{
  "embedding_dim": 128,
  "am_softmax_scale": 30,
  "init": "trunc_normal_002",
  "residual_init": "none",
  "optimizer": "soap",
  "beta1": 0.95,
  "shampoo_beta": 0.99,
  "precondition_frequency": 20,
  "max_precond_dim": 1024,
  "merge_dims": true,
  "batch_size": 128,
  "epochs": 24.9,
  "warmup_steps": 470
}
Rows from block 12 of a small image embedding model, named by matrix and row number. Rows with one number belong to one channel. Each number is 128 + 24 x the weight over its row's rms, rounded and kept within 0 to 255. All counts start at 0. Numbers have three digits each.
After each channel's rows are labels from the 100 images, of 14976, where the channel reaches its highest value: "top examples" is what is common among them. Only what is clearly more common there than usual is listed. The data: photos of arthropod specimens (BIOSCAN-5M). In brackets: how many of the 100.
# convs0: first 3x3 conv, stride 2 (model.blocks.12.convs.0.weight, 512x288x3x3, each kernel summed), inputs 72-143
# convs1: second 3x3 conv (model.blocks.12.convs.1.weight, 512x512x3x3, transposed, each kernel summed), outputs 74-147

convs0.14:147102117092133166145125106158123167160085126154103157087098170142109118095137125131131139143132133136106134113047114086119128078116156120165131157133097120117088086151146099159123165128143118113114131164113148157110
convs1.14:145139130152123108096121111125118162113136110135130096126120139086178137111134163159106124099119054103123096161132048105132105112132143139081156119138148152140109099199085155131141155150141093147102120127113091107099083153
top examples: order Psocodea (28)

convs0.403:113103114127102101117155113114123130163111111083147117162137130104164149126133116140169185144125141107151137131173103140098134125142100118152095115105154102114107103140114119183097116118156117102144164144129086100087
convs1.403:150109147110129099181150138157105139165138128143133150113112114082133091124125124142122145159150159153133116126170169073113156127130166091123136095153152154178141114098095096125121132083132124103125131156062130096152101159
top examples: order Lepidoptera (30)

convs0.57:140126128147123123137126141113139139172140148105121067151118102117133115109145110158107144140113118142141120131094125138130147109107124108091150140116095098109079212105118123142147129080118135145158083141105124108143
convs1.57:139164176122136118099092122157138088122155143103137131136142128132126184135146134122098159144185118160130095164101136122152101134085126130162185105202110155133154155128125132163133129132156113146123137112135173117145109110
top examples: order Lepidoptera (32)

convs0.8:107142071143152123136100076150184122115128140145150111136154102188127112177094128128140130153097126129121096118129080126123135131095113088169102105140132097132158120127095134102137111118135123127096116149133109137112
convs1.8:109104078079101115129149137147107127139108139090121150142159128129168112155097083106108079103132137142146126136108134115120124145118128139136107089111137149137089155136138149096121113150137202101124102126102126152130136134
top examples: order Hymenoptera (46)

convs0.35:081103152128129093101092110146119111150088166094174138087144136138137118082141117148151112094108147149094137110153095091136097113115145056164090126158155124153112157154125111156157154145131152139146116133101107145114
convs1.35:100143159148142136101114122111153120148126144125123151129147107126113148120152170139160114130135076146100107133098152149145148113108129131116156143169143150133151106115155092129121120141123131153122096097112132157129087110
top examples: order Diptera (67); family Cecidomyiidae (43)

convs0.60:138098123105114188155151075161132111111106132110118090096138113139136146158116123098141108119161096130127126113122148102147131145100114130089155143157111142150126150113149116131160121099125147110123134099126125106134
convs1.60:101092084110122093129098144124139135128141185142112157124128111161115144130111108118091138100116187157094124150103101153095138178125160152120117137170133122122107147094102138106135131128119126139152153142131126164166107135
top examples: order Coleoptera (62); family Coccinellidae (34)

convs0.233:104154108142129109133136103119106104140147166106155114124133157108132150183123157138129135128111124124101111124165125113127117123146111112099138160076130104075107116117148144179122105178166135116105107137126123092076
convs1.233:145112122096160160127106162110140112110128126100119085133112105130123111118128132103126136132101124126126152090154145141120124139134122115122098142178161140128170150092115105106099118140131102089117147125147133167136160145
top examples: order Diptera (72)

convs0.332:163146170116127090107174137103113100170137156111142107107144104123138112185127128144145134108137132131159140092106090152115149087156113099108129112176129131117138138169103140110101097115111113180118112126157113105125
convs1.332:127114108137061165134128106138086146168154134111133144152131114118149168138134131104146102164113108139113132133104157126098110108120130150105123201094127104131125133087151162134151101121122134162099093122118088107083162122
top examples: family Limoniidae (27)

convs0.183:090162134078123121149135132142115132158137171109144105136109133114115143179116135130161111123130165131118120083159128108097164120144127150125101096111107121081117126138093152114151088149102121107096144141166134116149
convs1.183:127148080131137167132123153141076169148148108111173105148118112113127131136143111119131127142136160157117118179156100125153104114117129149113144147166118081158139124120110128165133100087114123136134118099179146131098147124
top examples: order Hemiptera (37)

convs0.358:115167114104121129126077145147164117154133111144158130139132141129099123137104081104104160164163104114076146160060131098159105117115128125108093107116095119103106160151147158094156109140095155130114082133155136151126
convs1.358:154142107153098083173110123137137115115111066153110146182051148131125096117139115124107153148136148115147105096154159131074116092161140123129144153121104123145149114147103128146137105132170167140127100156144158147111133121
top examples: order Hymenoptera (48); family Formicidae (25)

convs0.170:126108087116147134195106120119143142132118098122162112113105139124129126160073120134115075110097125120125117130148116129162081070145144185120134137102125101108144126146106102119127111107155100168090126127127172142131
convs1.170:124098126165092131120114084081110113115153124097150138096145120105144120122091101150144136148128128115126134139128148135099080116089154123170085097103122096119128128127121127131121140130106125130115131136129119122114118128
top examples: order Hemiptera (35)

convs0.437:096098148144142078119134168119143113149145202129074187139083149070137163145112141121128110151136085139116114137127135110085120117132156136122099113126138110109160163094136148144146145149132084136169099134103123122098
convs1.437:115127176105097110092125139096124143113116154133132151124125136124122145135123119168136099117111135145101129125117077130146186146142139146133111170106149134090100094093124152113122135104118137141131129124138143148121158132
top examples: order Hemiptera (35)

convs0.43:081091087107121120137135130102169132121111100095167118113083129127151117155150117163108105108121146107109124098105103147149160114126124164134103108117129141136127146125166123149144115095107121164129106140107142153087
convs1.43:119180185139118156108139103113139106137110107109099106104180127120132137106094130176106137103169115138096123154136139131106114116114094127100118166138126138143144139138115143140145102127133116110113148138131117139092105130
top examples: order Diptera (64); family Drosophilidae (29)

convs0.55:111132114155167103136100118091142139113123172160158137112101147115140099137127160120112108113090130103098104187126123182105160124136133020186155100111142100146137127102127118147103135096111116145140135158114094114132
convs1.55:117132117102095137142137074155156113164112119080097095133202144118090141105119114094111135156191115168135103129118139115133119112128094096168104128167113129104133114132120113124129096124135131168186111124109142159132102119
top examples: order Coleoptera (40)

convs0.473:179161176135096102120116110134092126142114111137110143132097143146122113115154114162117109096124111133147143080147146130116121107134119139051120111160141143151140145135106138136185134118129145112147096128161104130143
convs1.473:175123141131117133164130159148120134106091157097110123138133148105100130141124156155136098217138135146141157098115127075123118113168105094142123118126097144110154136140110132169112114150162115110133151129116134155132135108
top examples: order Hymenoptera (90); family Figitidae (36)

convs0.178:100138094079130111122122151191097082124129128137145101078156132120096147112134100081155093130148166132119148139108141125117132155115126135161092121146136122166115158189161144116131148124110082131190147099095105077126
convs1.178:092114170105107154134113125167135164122134157127145152149099161114179124099153128126159133104116125145095160129133153160125143125106088097126150140128156150162104158079145090163128130150151078124106119142100106141143075128
top examples: order Hemiptera (39)

convs0.373:110091142155137107126143173133147167183173141107142112161125149141154132129112153145119140137109105159128122096156150121115144093171115120118130162114143118152162142142128088105127121123096149107135135128137119136113
convs1.373:112139152132151130152158087123109135177126125148122149103112145109142118141182159109159070157073140118157116132084116117122130164119117140135174146104124148149088135139136163127104118138149111137145075109120140130122115112
top examples: family Hybotidae (26)

convs0.267:133143145099119125117105105104117113111129122109065129126117130125153120107132122111131112128083130132084159119157125112099107108123125071151150116120145138113110099118100152155134136140158160101144070120118119103107
convs1.267:143098173155101124153128149167103149126138150088116112097142172132101089138117166137115083146095093144111110164144110131125103066118090094134123135114142081116112106145104118122132134155131113147122129133120148153132105138
top examples: class Arachnida (28)

convs0.212:140122118117113115148164122099103099183117099092107114137147087128085151131125147158153104151139140168138134155127146128145155113122113129108098095123147149053109149084142135132127136134146130160138127164141116131108
convs1.212:116128166170119106116118185135174132111151095141197119165138172122145165175095138114109099130131090131142144110125104163141128103143161137130153091149132144161096070142094133093125140140100144136106135105183131158146138140
top examples: order Hemiptera (28)

convs0.313:084117138106116108162156185117119149133092113109143130135184133143104111115133138145095139149113101115099173100153119103113130102122156110172151095142124154114111128106137089130148116188137125095116094130093145135100
convs1.313:158123168127170103130141142150119159109091135114143140111146143105126134131135143125104120094119100142114135101120123089132143138146148138140153118114117097132134113076120116127143118132170102123141118117119126111151115115
top examples: order Hymenoptera (45)

convs0.443:134101108137087095125131141150129136151115138124130136115145135112108120120168105104129118176114116131120149137152131171151104078162145165119111111196151110142124125146107130133146177137137144075143160151152147164124
convs1.443:112117118097132136232140092140122125145127120109099088140096135109134111144157138065127079130100179126172144167089076139192138109094137104133117103133158090114092121138081097147121103107157112141122139123173115100136116135
top examples: family Formicidae (32)

convs0.435:115115114139145100099081119118124090121161128144114141096108126115149110153135066122136163155134128108083132096134125126178165095126130148116121107110141093127136103140146123165168159145126163120095080129091138164135
convs1.435:103154107111127178109130112163128121102119103143076144131058163111080110112142143079125137097111077128189141108143133131127109122131127136102127132121130147126145157134113136132168079114081123151120172157116154184120168163
top examples: order Lepidoptera (39)

convs0.130:137141099114123077123091111097107132112119108107148100113135166117122127120120095138123138116108090144089167163110129139133122112136120090104140136124135133142108138136097149120095106160119116136133142071143157099157
convs1.130:167107123125115159135126111154160115128139148082120130149100115112093128175119098156162172124084095122119112143128151140123143135089102124132165144169130096137134169122096137130115111160133143119156091128125109135114181129
top examples: order Hymenoptera (53)

convs0.494:119145174126125147130139093100093138106114107108147128121138139153153137118095144103127089109118145116122090168122083094167122127123128111153092126118142122057078108148110172133139141132117113114100114132138115112133
convs1.494:165100167140142154142148112160100103149118124077142122164139116106133089133102103125184105071127109121113142170103159157143151121140159119121150132115186150120081120131111129114139085129115121122093122146132150104140183145
top examples: order Hymenoptera (65)

convs0.369:101091104136131183149154114109125160163120127082106109130105139160144092099083153141105096148150125135103104179157106127161134178140128100130138148127135115123135098118142148150129125105102117089136130108117124109094
convs1.369:144157137107137097111089097116118161134121130089091155101138147159146147109112146120130122141183113126145118129097141113128162111167155113109111112099128169145107108142182145104146132125107099139138181129085097103111082129
top examples: family Scatopsidae (26)

convs0.226:133138107157158150102131120143130144070098152162212126091109115162181164127101153152133131153113093111106102119128144136103106131172088116136136127123129121131122132131095075106119097126148124155127116110101138144141
convs1.226:124138104145159074137091107127146095140139126135093089130146140133143138122116128127112117118153118087137105175138125126105095113145104157099158160137117129132070113147134094159145137135148124120120102129104123132124153165
top examples: order Hymenoptera (48)

convs0.385:122111113108139124118154133137115151144120147123129165123151142136126108104176139095107104116169135105106140122200108151117136114085127124115113122126115117126129103143093108123133169142111113130129157148127130105114
convs1.385:112129167128129136115082104155126127136139125100136107162094148110149133161157129130103115158171105154121128125158148146135134136098095135154116145156131108140158105135154117158146157145108071174139116093111114140113154142
top examples: order Hemiptera (37)

convs0.367:098135131102138140105104109089111132146140128122129120136142107181145122125156137086120146144093158130133126134139151133126139116120103099096161144160105142125119107154162117150097107121106121101159092092128159132153
convs1.367:161106121140138130133139112124148139143121115152173116120144109140133172095141131158128160140112106148127095116122143105130107123138102195098119117134170142118086105118135170132142110139147150098151141142141093093130132124
top examples: order Diptera (71)

convs0.296:090116110124102118125098098094113157136125140102162144100121104141134096137114109122120169117150094107106146152132157107165134162102101139130112122105105113156131150140133114158114107142133093130127121116095130121100
convs1.296:113126100110105164117143106137148094107127099173149125107163126100124138117121143111149141147133152134110104157132129146092138142118099136121133152126112157096100082136154119148104144109126149125086125128097131119114117091
top examples: order Diptera (63)

convs0.162:088118091082160074137154089127158126163126102132145099088166142143130102180179134131123129084109197117113145144144130115140140160136122101115117132106130117094098147145168103159140147120122127146125122100114117134149
convs1.162:151131159104120133124146176101088145107120133110143131139164113144098142144114125127111112114108141169133099130141098114107147111087088111104143100138139107109122121103118108173139128148177134061138153098142140134142129080
top examples: family Milichiidae (31)

convs0.380:137119136130149114124106131132163109136112128134112118122146153123150161115132155134124165115102131111105129112099122096125095083154140178106112135186148151122159123175112119107190124097172107115104151120132127110106
convs1.380:117062122134126135137133125137139149134152123074134126114091142089132131172134165111106163169133173115168141120137150125133162143124107098115140138109163115158142145061113086149117126153142138132127118169121115131102119129
top examples: order Hemiptera (34)

convs0.161:141129094103134195094092136131114123143189145150155092108171154138147148143116069110126142125120142073095150126060120144145112142106098105089168157128100110125106118140154119140129119094144170109112117129183163142099
convs1.161:094106149123157146082192139103140147139115126089152156109144107104160128111106095099105145138171133157129131127099115075096158134137180140119115124099107144173138146118137148124122112142151150107142124138121144121131110102
top examples: order Hymenoptera (53)

convs0.265:181147118129133137152121117103132138120171119082070158113121129150127103134186107083117085143102125140094116130082186125136148110133109112153143136104159173158103128154128145168145134124112125146148158143133138138154
convs1.265:149133120090103155158086131097167143113152110131099125131135125142118156131104132124158170101124158156113140127088167137138113123092088141118125135109139150099089078177115147100159127120130091104103112134110124153161149132
top examples: family Drosophilidae (29); family Trichogrammatidae (25)

convs0.308:128109161107123158115121108129127145154164143097195104096129135147144141152102130139105090096109130157097131105094129137169079119124154132147152099127110116146156126183149121157142098117090106118121132105144099128116
convs1.308:100142125107093145103145164134106135129168090108082137141171065135120144155103121161119118123086133118154096117161191113155161143134135146137146137140147165106136147120112105143111176117110118140146144114140103108166088137
top examples: order Lepidoptera (33)