A small image embedding model, trained from scratch.
Model: 48-pixel images, arch resnet, norm batchnorm, depths [4, 4, 4, 4], widths [96, 160, 288, 512].
Training: 9500 steps, batches of 128, held-out accuracy 72%.
Data: trained on photos of arthropod specimens (BIOSCAN-5M), 48750 training examples, 24.9 epochs.
Rows from block 12 of a small image embedding model, named by matrix and row number. Rows with one number belong to one channel. Each number is 128 + 24 x the weight over its row's rms, rounded and kept within 0 to 255. All counts start at 0. Numbers have three digits each.
Before each channel's rows are labels from the 100 images, of 14976, where the channel reaches its highest value: "responds to" is what is common among them. Only what is clearly more common there than usual is listed. The data: photos of arthropod specimens (BIOSCAN-5M).
# convs0: first 3x3 conv, stride 2 (model.blocks.12.convs.0.weight, 512x288x3x3, each kernel summed), inputs 0-71
# convs1: second 3x3 conv (model.blocks.12.convs.1.weight, 512x512x3x3, transposed, each kernel summed), outputs 0-73

responds to: family Scatopsidae
convs0.369:129128099106132138121122150106125130119106064170123083115149152121123125146158116133135147125122142114110101109099147130087133097146152081139084101095079110121112130156127122147095134155148091100109133137115142097124
convs1.369:132151134135139109152116151158165107179123138134113085132107108094138126135150112151147159151085112113140057154115124076125133115118140145097122160135107136124121126108115090113131098132147133131165129143134084167105114119

responds to: order Hymenoptera
convs0.460:152126096130189146159120119108110147126102100124140154116116111123053115136128117120097114090126148137177110145112123133159107104133119144132113156131129147107196173140150152103125156138127114149085131115111173139137
convs1.460:151127108150144096104110130140168135158158132162141118081188126096114165134178121127114121140133140153129100139145146134183106167157164138121148133132144137121084150191109154106156132125155149108118070141155138116124081112

responds to: order Hymenoptera
convs0.264:140196102148095098134126173141149125122098152069165137092149126137145117140132136124165124160110140154141118138149119115145137095139115104113113134137155123085119140142142140115146107093112103088122203129174082124094
convs1.264:121133149112158101129126103130127130121154095153095186163077166119136078143152148087151142151107118117133131131108113114148129132132183133163131129146140135167124119096139095122161154104122092158159134157128106118175121091

responds to: order Hymenoptera
convs0.482:136153155133136118106128166165140145127105166130134117149124121134132176124147130114122137107061163129142143132121094122118089143086132085137153141129129139104099154102162128090130133114125108115117149110115127134161
convs1.482:140115119137127156148118112156153096126126108169132206144135130126132119125130164118102133161088118200144097118125114109147092096120132118185132133087174136139146117123137151141119142102142131149103105115129125187173134153

responds to: order Lepidoptera
convs0.4:137142127152162136143170148101114167114126110127160104099135125125108092099114107129117122143104084121144130125138099116101113114140098153098133114138098155125115116187152160100108142120096130137107138116147165144079
convs1.4:112109128113133151119144102108114116120117130126147143147110095098114104149146086119102093157156132105154119135132171109151124157132104128094151108180096125141156150109176151122158142126106164132119072128126164152127133118

responds to: order Hymenoptera
convs0.199:140150121069130143127159114125132126153106067162162110116146083169123088117159115100111141157120093130118139109105099130128070124158130115127155127123095100100172100107174100130144129117134177168094141149109129175093
convs1.199:125153100137126125130123138151097164126158131139110113107197122139088150163156102130170122134155176164151126114140117113157137139145117175124087109160103161091107135113137081099098162110131159175105134079183117142178149122

responds to: order Hymenoptera
convs0.414:112114115100139107124099145129129135129114101072094133124133145144115176152117106137156125137138133075119159131109128157105119127105107114165110113112083142120105091181121119110161127114135088123119116103133099138135
convs1.414:100128084123125117115115120170105141121112119156109140152118159180091131151142122140122121151156130126090145117125145104131127076119107155112097116100140102159113101130117099176156110123133130148098153125151113145132111112

responds to: order Lepidoptera
convs0.308:140147103119103099125151106144135136137122200115128114100128117103175146106129140098163137143170194127152142144075126156122143122141142086096077156113178121137103082092143183102144148096148131174128146117143146120148
convs1.308:137114072142125073104109138107112150137124136115169126127132093122144125094099127163150137121141120140122145111144160108155137115185152108112144137138120078128119129113124127151141111120129123135151175158141115141129125113

responds to: order Hemiptera
convs0.437:093096148128118162158094122130152116159191110114115103164149130093143095155160120096113114112096169136174156117129114098122137116126123105124091133141134121155128096115123136127109149115120124130079101141118138118131
convs1.437:164131140158104106132164117127125152136138126109107143134154088135120095117105140127113225085118116103143130153132137124096109105142151121107148138136097125130137114140148143089084155113159088102113175107129115141138109161

responds to: order Coleoptera
convs0.142:109132136148115154121159099131158111120152134126163131133117132130089163171138114157095091134098132129101165112176153139085107089103127162126114146097111146145117143167123128144127122139093104181124159091094132145159
convs1.142:118071111143126106112104139100109130159098100103121106087112192138147120131151115106112126147145123117100096138108127124149111164088140135094108149093172086156120131116110102111120121133136145133086140097139112151145113116

responds to: order Lepidoptera
convs0.76:112141089152116140146126112111090167081136112096147121131128123153127153102106116091121117127118155149109117090122155147136095134081131088072137121133178131099113109107107142154175080121136112144082138100148108151097
convs1.76:109135139116085113122118124109122126085173095099096134128140102128084108149114110133166114073138138160098140106140154109103139132106193125114080131159095097149129094091152126144106138175137143122117092144144159088132135158

responds to: family Drosophilidae; family Trichogrammatidae
convs0.265:132156146094176118119075102107091122126107121116142132099125189122128131110120139121125176074139143105136187120133107117128101126142118122089119139184146140100143131098125116114151127123113127134119160162128120111133
convs1.265:133141095124101191129114076100154146114159125103129169106135110148098137106124100134136128123164112122100101105114101146151134211143138144129138164112097099148080146150146109105074110142122142131122115102103143128154104124

responds to: order Diptera
convs0.61:150123135150134110123139139146146111137139150116160119142135141131086114085088128104093142090147128115171168098143101111128097135115149131162116116103129172141133155127149110107139096104157135163165136145137128095126
convs1.61:150091139109124133159138096141107164140088100146116185137114175164135124132151115137135145117151106150142113158131111153152111110155176100129189143079139103118094100112106143158129206148165092108131156117167124161118123092

responds to: order Diptera
convs0.140:158108084159112122116101154133139127126110195119114139060101098142130136089107119055151121090162146092132143125128116136155141133167146146107121126158136148125135175091101080109137149157119166162108113089130148074115
convs1.140:111104143137178126135108120097105176104107105150121105115150123150130120129150144178132132120121110115129117105106120086133081141153114123134157129119078076106158124130077125126120156131167132118188108123130135129142166163

responds to: order Hemiptera
convs0.154:114133140143098120094098117114141139119122123130201148083116087125148111138115139133127137120137097152132131101112108127121088102163147128132146149136165128144153141132159116098128107136147114129148125105131126098148
convs1.154:120126133112159119104122074130086134135121129139173159111094131130092113175121105133159172131128071127115117118134101120127149108125119133131100143094107115093146090135095117112097125141166113083137163148131140125132116143

responds to: order Hemiptera
convs0.359:166125137193168139147131126145119109118123110134109127087111104109098155116112175143137142104125116133118138138166115131106148118139104138153127168133125087136157167134157121114164123136132137102161136167106118153151
convs1.359:101120077131130129137158130135106122123140108143169120120105132154123104147139105142147123134112113117131096088159139145154162108132129108127112112129121138133138110110088129095110144126115146074105135113126126152117130111

responds to: order Diptera
convs0.367:139135098128184115121152084143140108080090087116126076126125061154118088141154148105191149129138120114140150120128140127105090127112092120102160152092120164150132159112135141114124112109094090148162125174117190112078
convs1.367:115136101122121121125117117137111140100160125124117153128156089116107123128145127139118169166162128155130145121143112143139084157184027138117173169145094151126157125155121159141165130107123170173155140123124102126136173100

responds to: order Diptera
convs0.98:159136123137130138124088129095153095152109163156106123140105104125132129147141168091149129108134143135123119055123194138146170073131120107100147158116147118145140106132141091113110123116097118137055082170125128137100
convs1.98:138122106112133115077161152135180121128091065122114136146123140119098112139092109146113157120170149131077090092136119137158122120114094145158137129139102098112138102147155145119072129121123157095175113141112106096095134122

responds to: order Hemiptera
convs0.287:093137137138131189110156169118129117110153097155124141143126148140202094145110132117132091129135129107102122140134129166117080149113128178112083085116117114121120103126100144127148108110134127113150129126123159173095
convs1.287:122109167102171130150130109124120093118139131098116097095145084109162110121114113117148159128161128124121137128169111115104110103098122098158136154116094094140095103094099164093178080146160117119099189156101121107132128134

responds to: order Hymenoptera
convs0.188:097123109151112127163143170173127143142150129158164129134121204100134136127112146122145135091120113141130119100109139095127156118131126110120073153110102103110150106138118119121139178122184074139144148123141104103119
convs1.188:132142116141114109138111108131121118177175152095093151141177118155123127111140120127104136124157176126141173116105136153117123153159131103117126084113143130127110160156139114111113130149093157122115123072123142151119121131

responds to: order Lepidoptera
convs0.390:128119079115098122110161118079155095155150151135141157124115171093119148130148121116113120104111155138106127126098126156159114121151143088156125130136136120133168131113115111101142146100119127124142165108159115174103
convs1.390:144123161123109111158130105117123153125100134110135166137123078142103137117093083139148128117169122090166155116074162111091175088129128116091130098153133125103118136133143148178151114148101131177145128101128112098159119141

responds to: order Hymenoptera
convs0.8:079137134121111148140138150140115106113124151152121094120093152133155173117115135154147112098114109131122124071135145120121133125095138103135105138117118140112147107110136138130148130097141107088131113124141121140117
convs1.8:154131118122121126051140105116129116145147098122132096119102065098175115136151122088157139132157133117146153158113123163152121123138135079132094144173125146103144175197190099093096121135109134108108143162143136129131103084

responds to: order Lepidoptera
convs0.57:149140103169138140104124157122167157101103093122119129084143147147126136167115100149090182139122093093121137098108163116118131124128161126143091115110110114116082105153104163151128162116157127119182078124108147106142
convs1.57:127131124115158116110145211097171155127140130156130115152152171139113091129077143132164177099137126120149090107100136108121137132118109139145123120124138135147132141114128118145141103148099119086124144132117127107121161135

responds to: order Psocodea
convs0.14:168106139148144123133103156160141155177172139115106135120134113119154152120088130158149132119116137130126136117100069112120156135107129153133126091092138128138151102125161119128137128160096113120093123147150152113130
convs1.14:105104132143110140133135137112117146110082112105115123098136123131111116110111150150155146109157086094104147150105141146106107108099112139164141160123097157105142126112113073160131101099112146120142108111169155124112097150

responds to: order Lepidoptera
convs0.117:155150140127117139152133121109134131085144125112191110080113141111098103149105105154126123118109197130104118094137129132144136131127135166136151107148150104079100132127153115113148120153145121147111135114182131158113
convs1.117:130090101144126125121110142120119112112124108083156095140106112133127118110144163101154119151127141138098151136111118127133154176120109119106094114189124118132118141117098122114144107165146148154174143116150140108126092158

responds to: order Hymenoptera
convs0.232:128149141106094119175115110166163110141158133108122126126104109122136129101131143109110117139159096110133135117104124159123107147170145141133107088154137133129108095183120148140122123111173102139107119127097107136144
convs1.232:134120081151088131146094133145039105136122115107112110137153154144116131105145109130167162100122119136148093127138126117177141122123172161174148118136143152137128142061108155141109125152147122111165125123084142131173135143

responds to: order Hymenoptera
convs0.313:150112139112134122182110129116130112138104112141107145117130129151113138107104084179166115110139141176166088119120143111151086126148115121100128140102116111111125104141147136132115177139141148135119129141092153080167
convs1.313:146183147220143170139120117147136082155125181103121152138182150161107131131173154131119143104166175115093115139090128104148108174125130158128149128142168117133156169143123141098120170160124113183134106113130133138112084160

responds to: order Hymenoptera
convs0.42:144161149163166144172128089111156131099117101128150173106127120156131106135108126141146134136133130104164141182142122094087116117098084156147118140106125122170105120118135138090147151134150167102123117110137169159111
convs1.42:146152129117132104131134162133129151122131119103153106113127125147137132143146084171170123125114130107159168093087119109141116132134127142117150132152142133122097095101154124104160137111120116148139116143131103125110150135

responds to: order Coleoptera; family Throscidae
convs0.65:132170136123144111115162144141146164126131130137170163151137139146100106143137122113142103119115116118164113137130128115099077070098158103130135092139083123109216124140116159114134160120173163114085127104148092133125
convs1.65:124121123114160125143177110111128145153122114120081127089125066116146107098118154157139136081154138166115120131145157124103145126127134126104092160121089128114128114143179132140125142105124144143160162139159108047106129139

responds to: order Hymenoptera; family Ichneumonidae
convs0.192:116145151103116150122133105121159127115105090152103116115127155102105128150111119087109110127108113143077134117096117143116148164159106141112145125182168141114145138113091143138161166147150131146108129101098134156106
convs1.192:174152128169129150155155135136129144147182141104126166135205135124108162095113144120161137139120113136144139120122120148146129145156121113111145163143109078129079139160130124127106144108104148124137073103109148148105139148

responds to: order Hemiptera
convs0.170:126144105168140147137120120102159126144122066123112156129176105157135137150122103114134093139113087125131146120117088121164159175114146129097131089121120146148096200152153108131124120158136110145112112114124109149191
convs1.170:132117093129132076098141110101077093179128179121069156079152144123075125148124135166114127128127144170109099091114135143134136118148114108108144093078134093180169128132127146134119140141137161123101095146089113207151118133

responds to: order Lepidoptera
convs0.181:141109131129144122130098153121140178144155097124104163176085143121109094160139084132156112140106150130117125126106120136124114096123173090068113111128111147147109142145196117084140111135127149116145116060170114124106
convs1.181:164107115179098101130096142122112123111110145076143086121124108132125126104172104106136128168119077134138158099156131140142091131151112149137085132124114101164113086111124155107147148113115093118128124133121126106188131084

responds to: order Lepidoptera
convs0.240:097147121129123147119143112152102131109076122125168102160118136087122169133137144138137128092168081111160110145109098106124159185140096099085136136113130130153106128139127104119137160181096114102131130102181139085141
convs1.240:116142090183186136162134099101127105130165110131103128133098094133118127130110112122126125088102082159112140108120134089100136153130158107171134088136121113120139152158113114101144169130083155086113096137140100110104124142

responds to: order Lepidoptera
convs0.172:112164150121105126105135127130099123090049151143170153088151089157092121131108110119115125113120116096136170131084090117132092095098128137095121130106122151117129158116151124106153126155164098111130167117179108119135
convs1.172:176113112109094157130121139134107131129170133127099143145102083122107114095112140121109111129106130175149082135150106110111178139138114107165169112148125132123156119098157088133086122122112132149160101106125133125103091109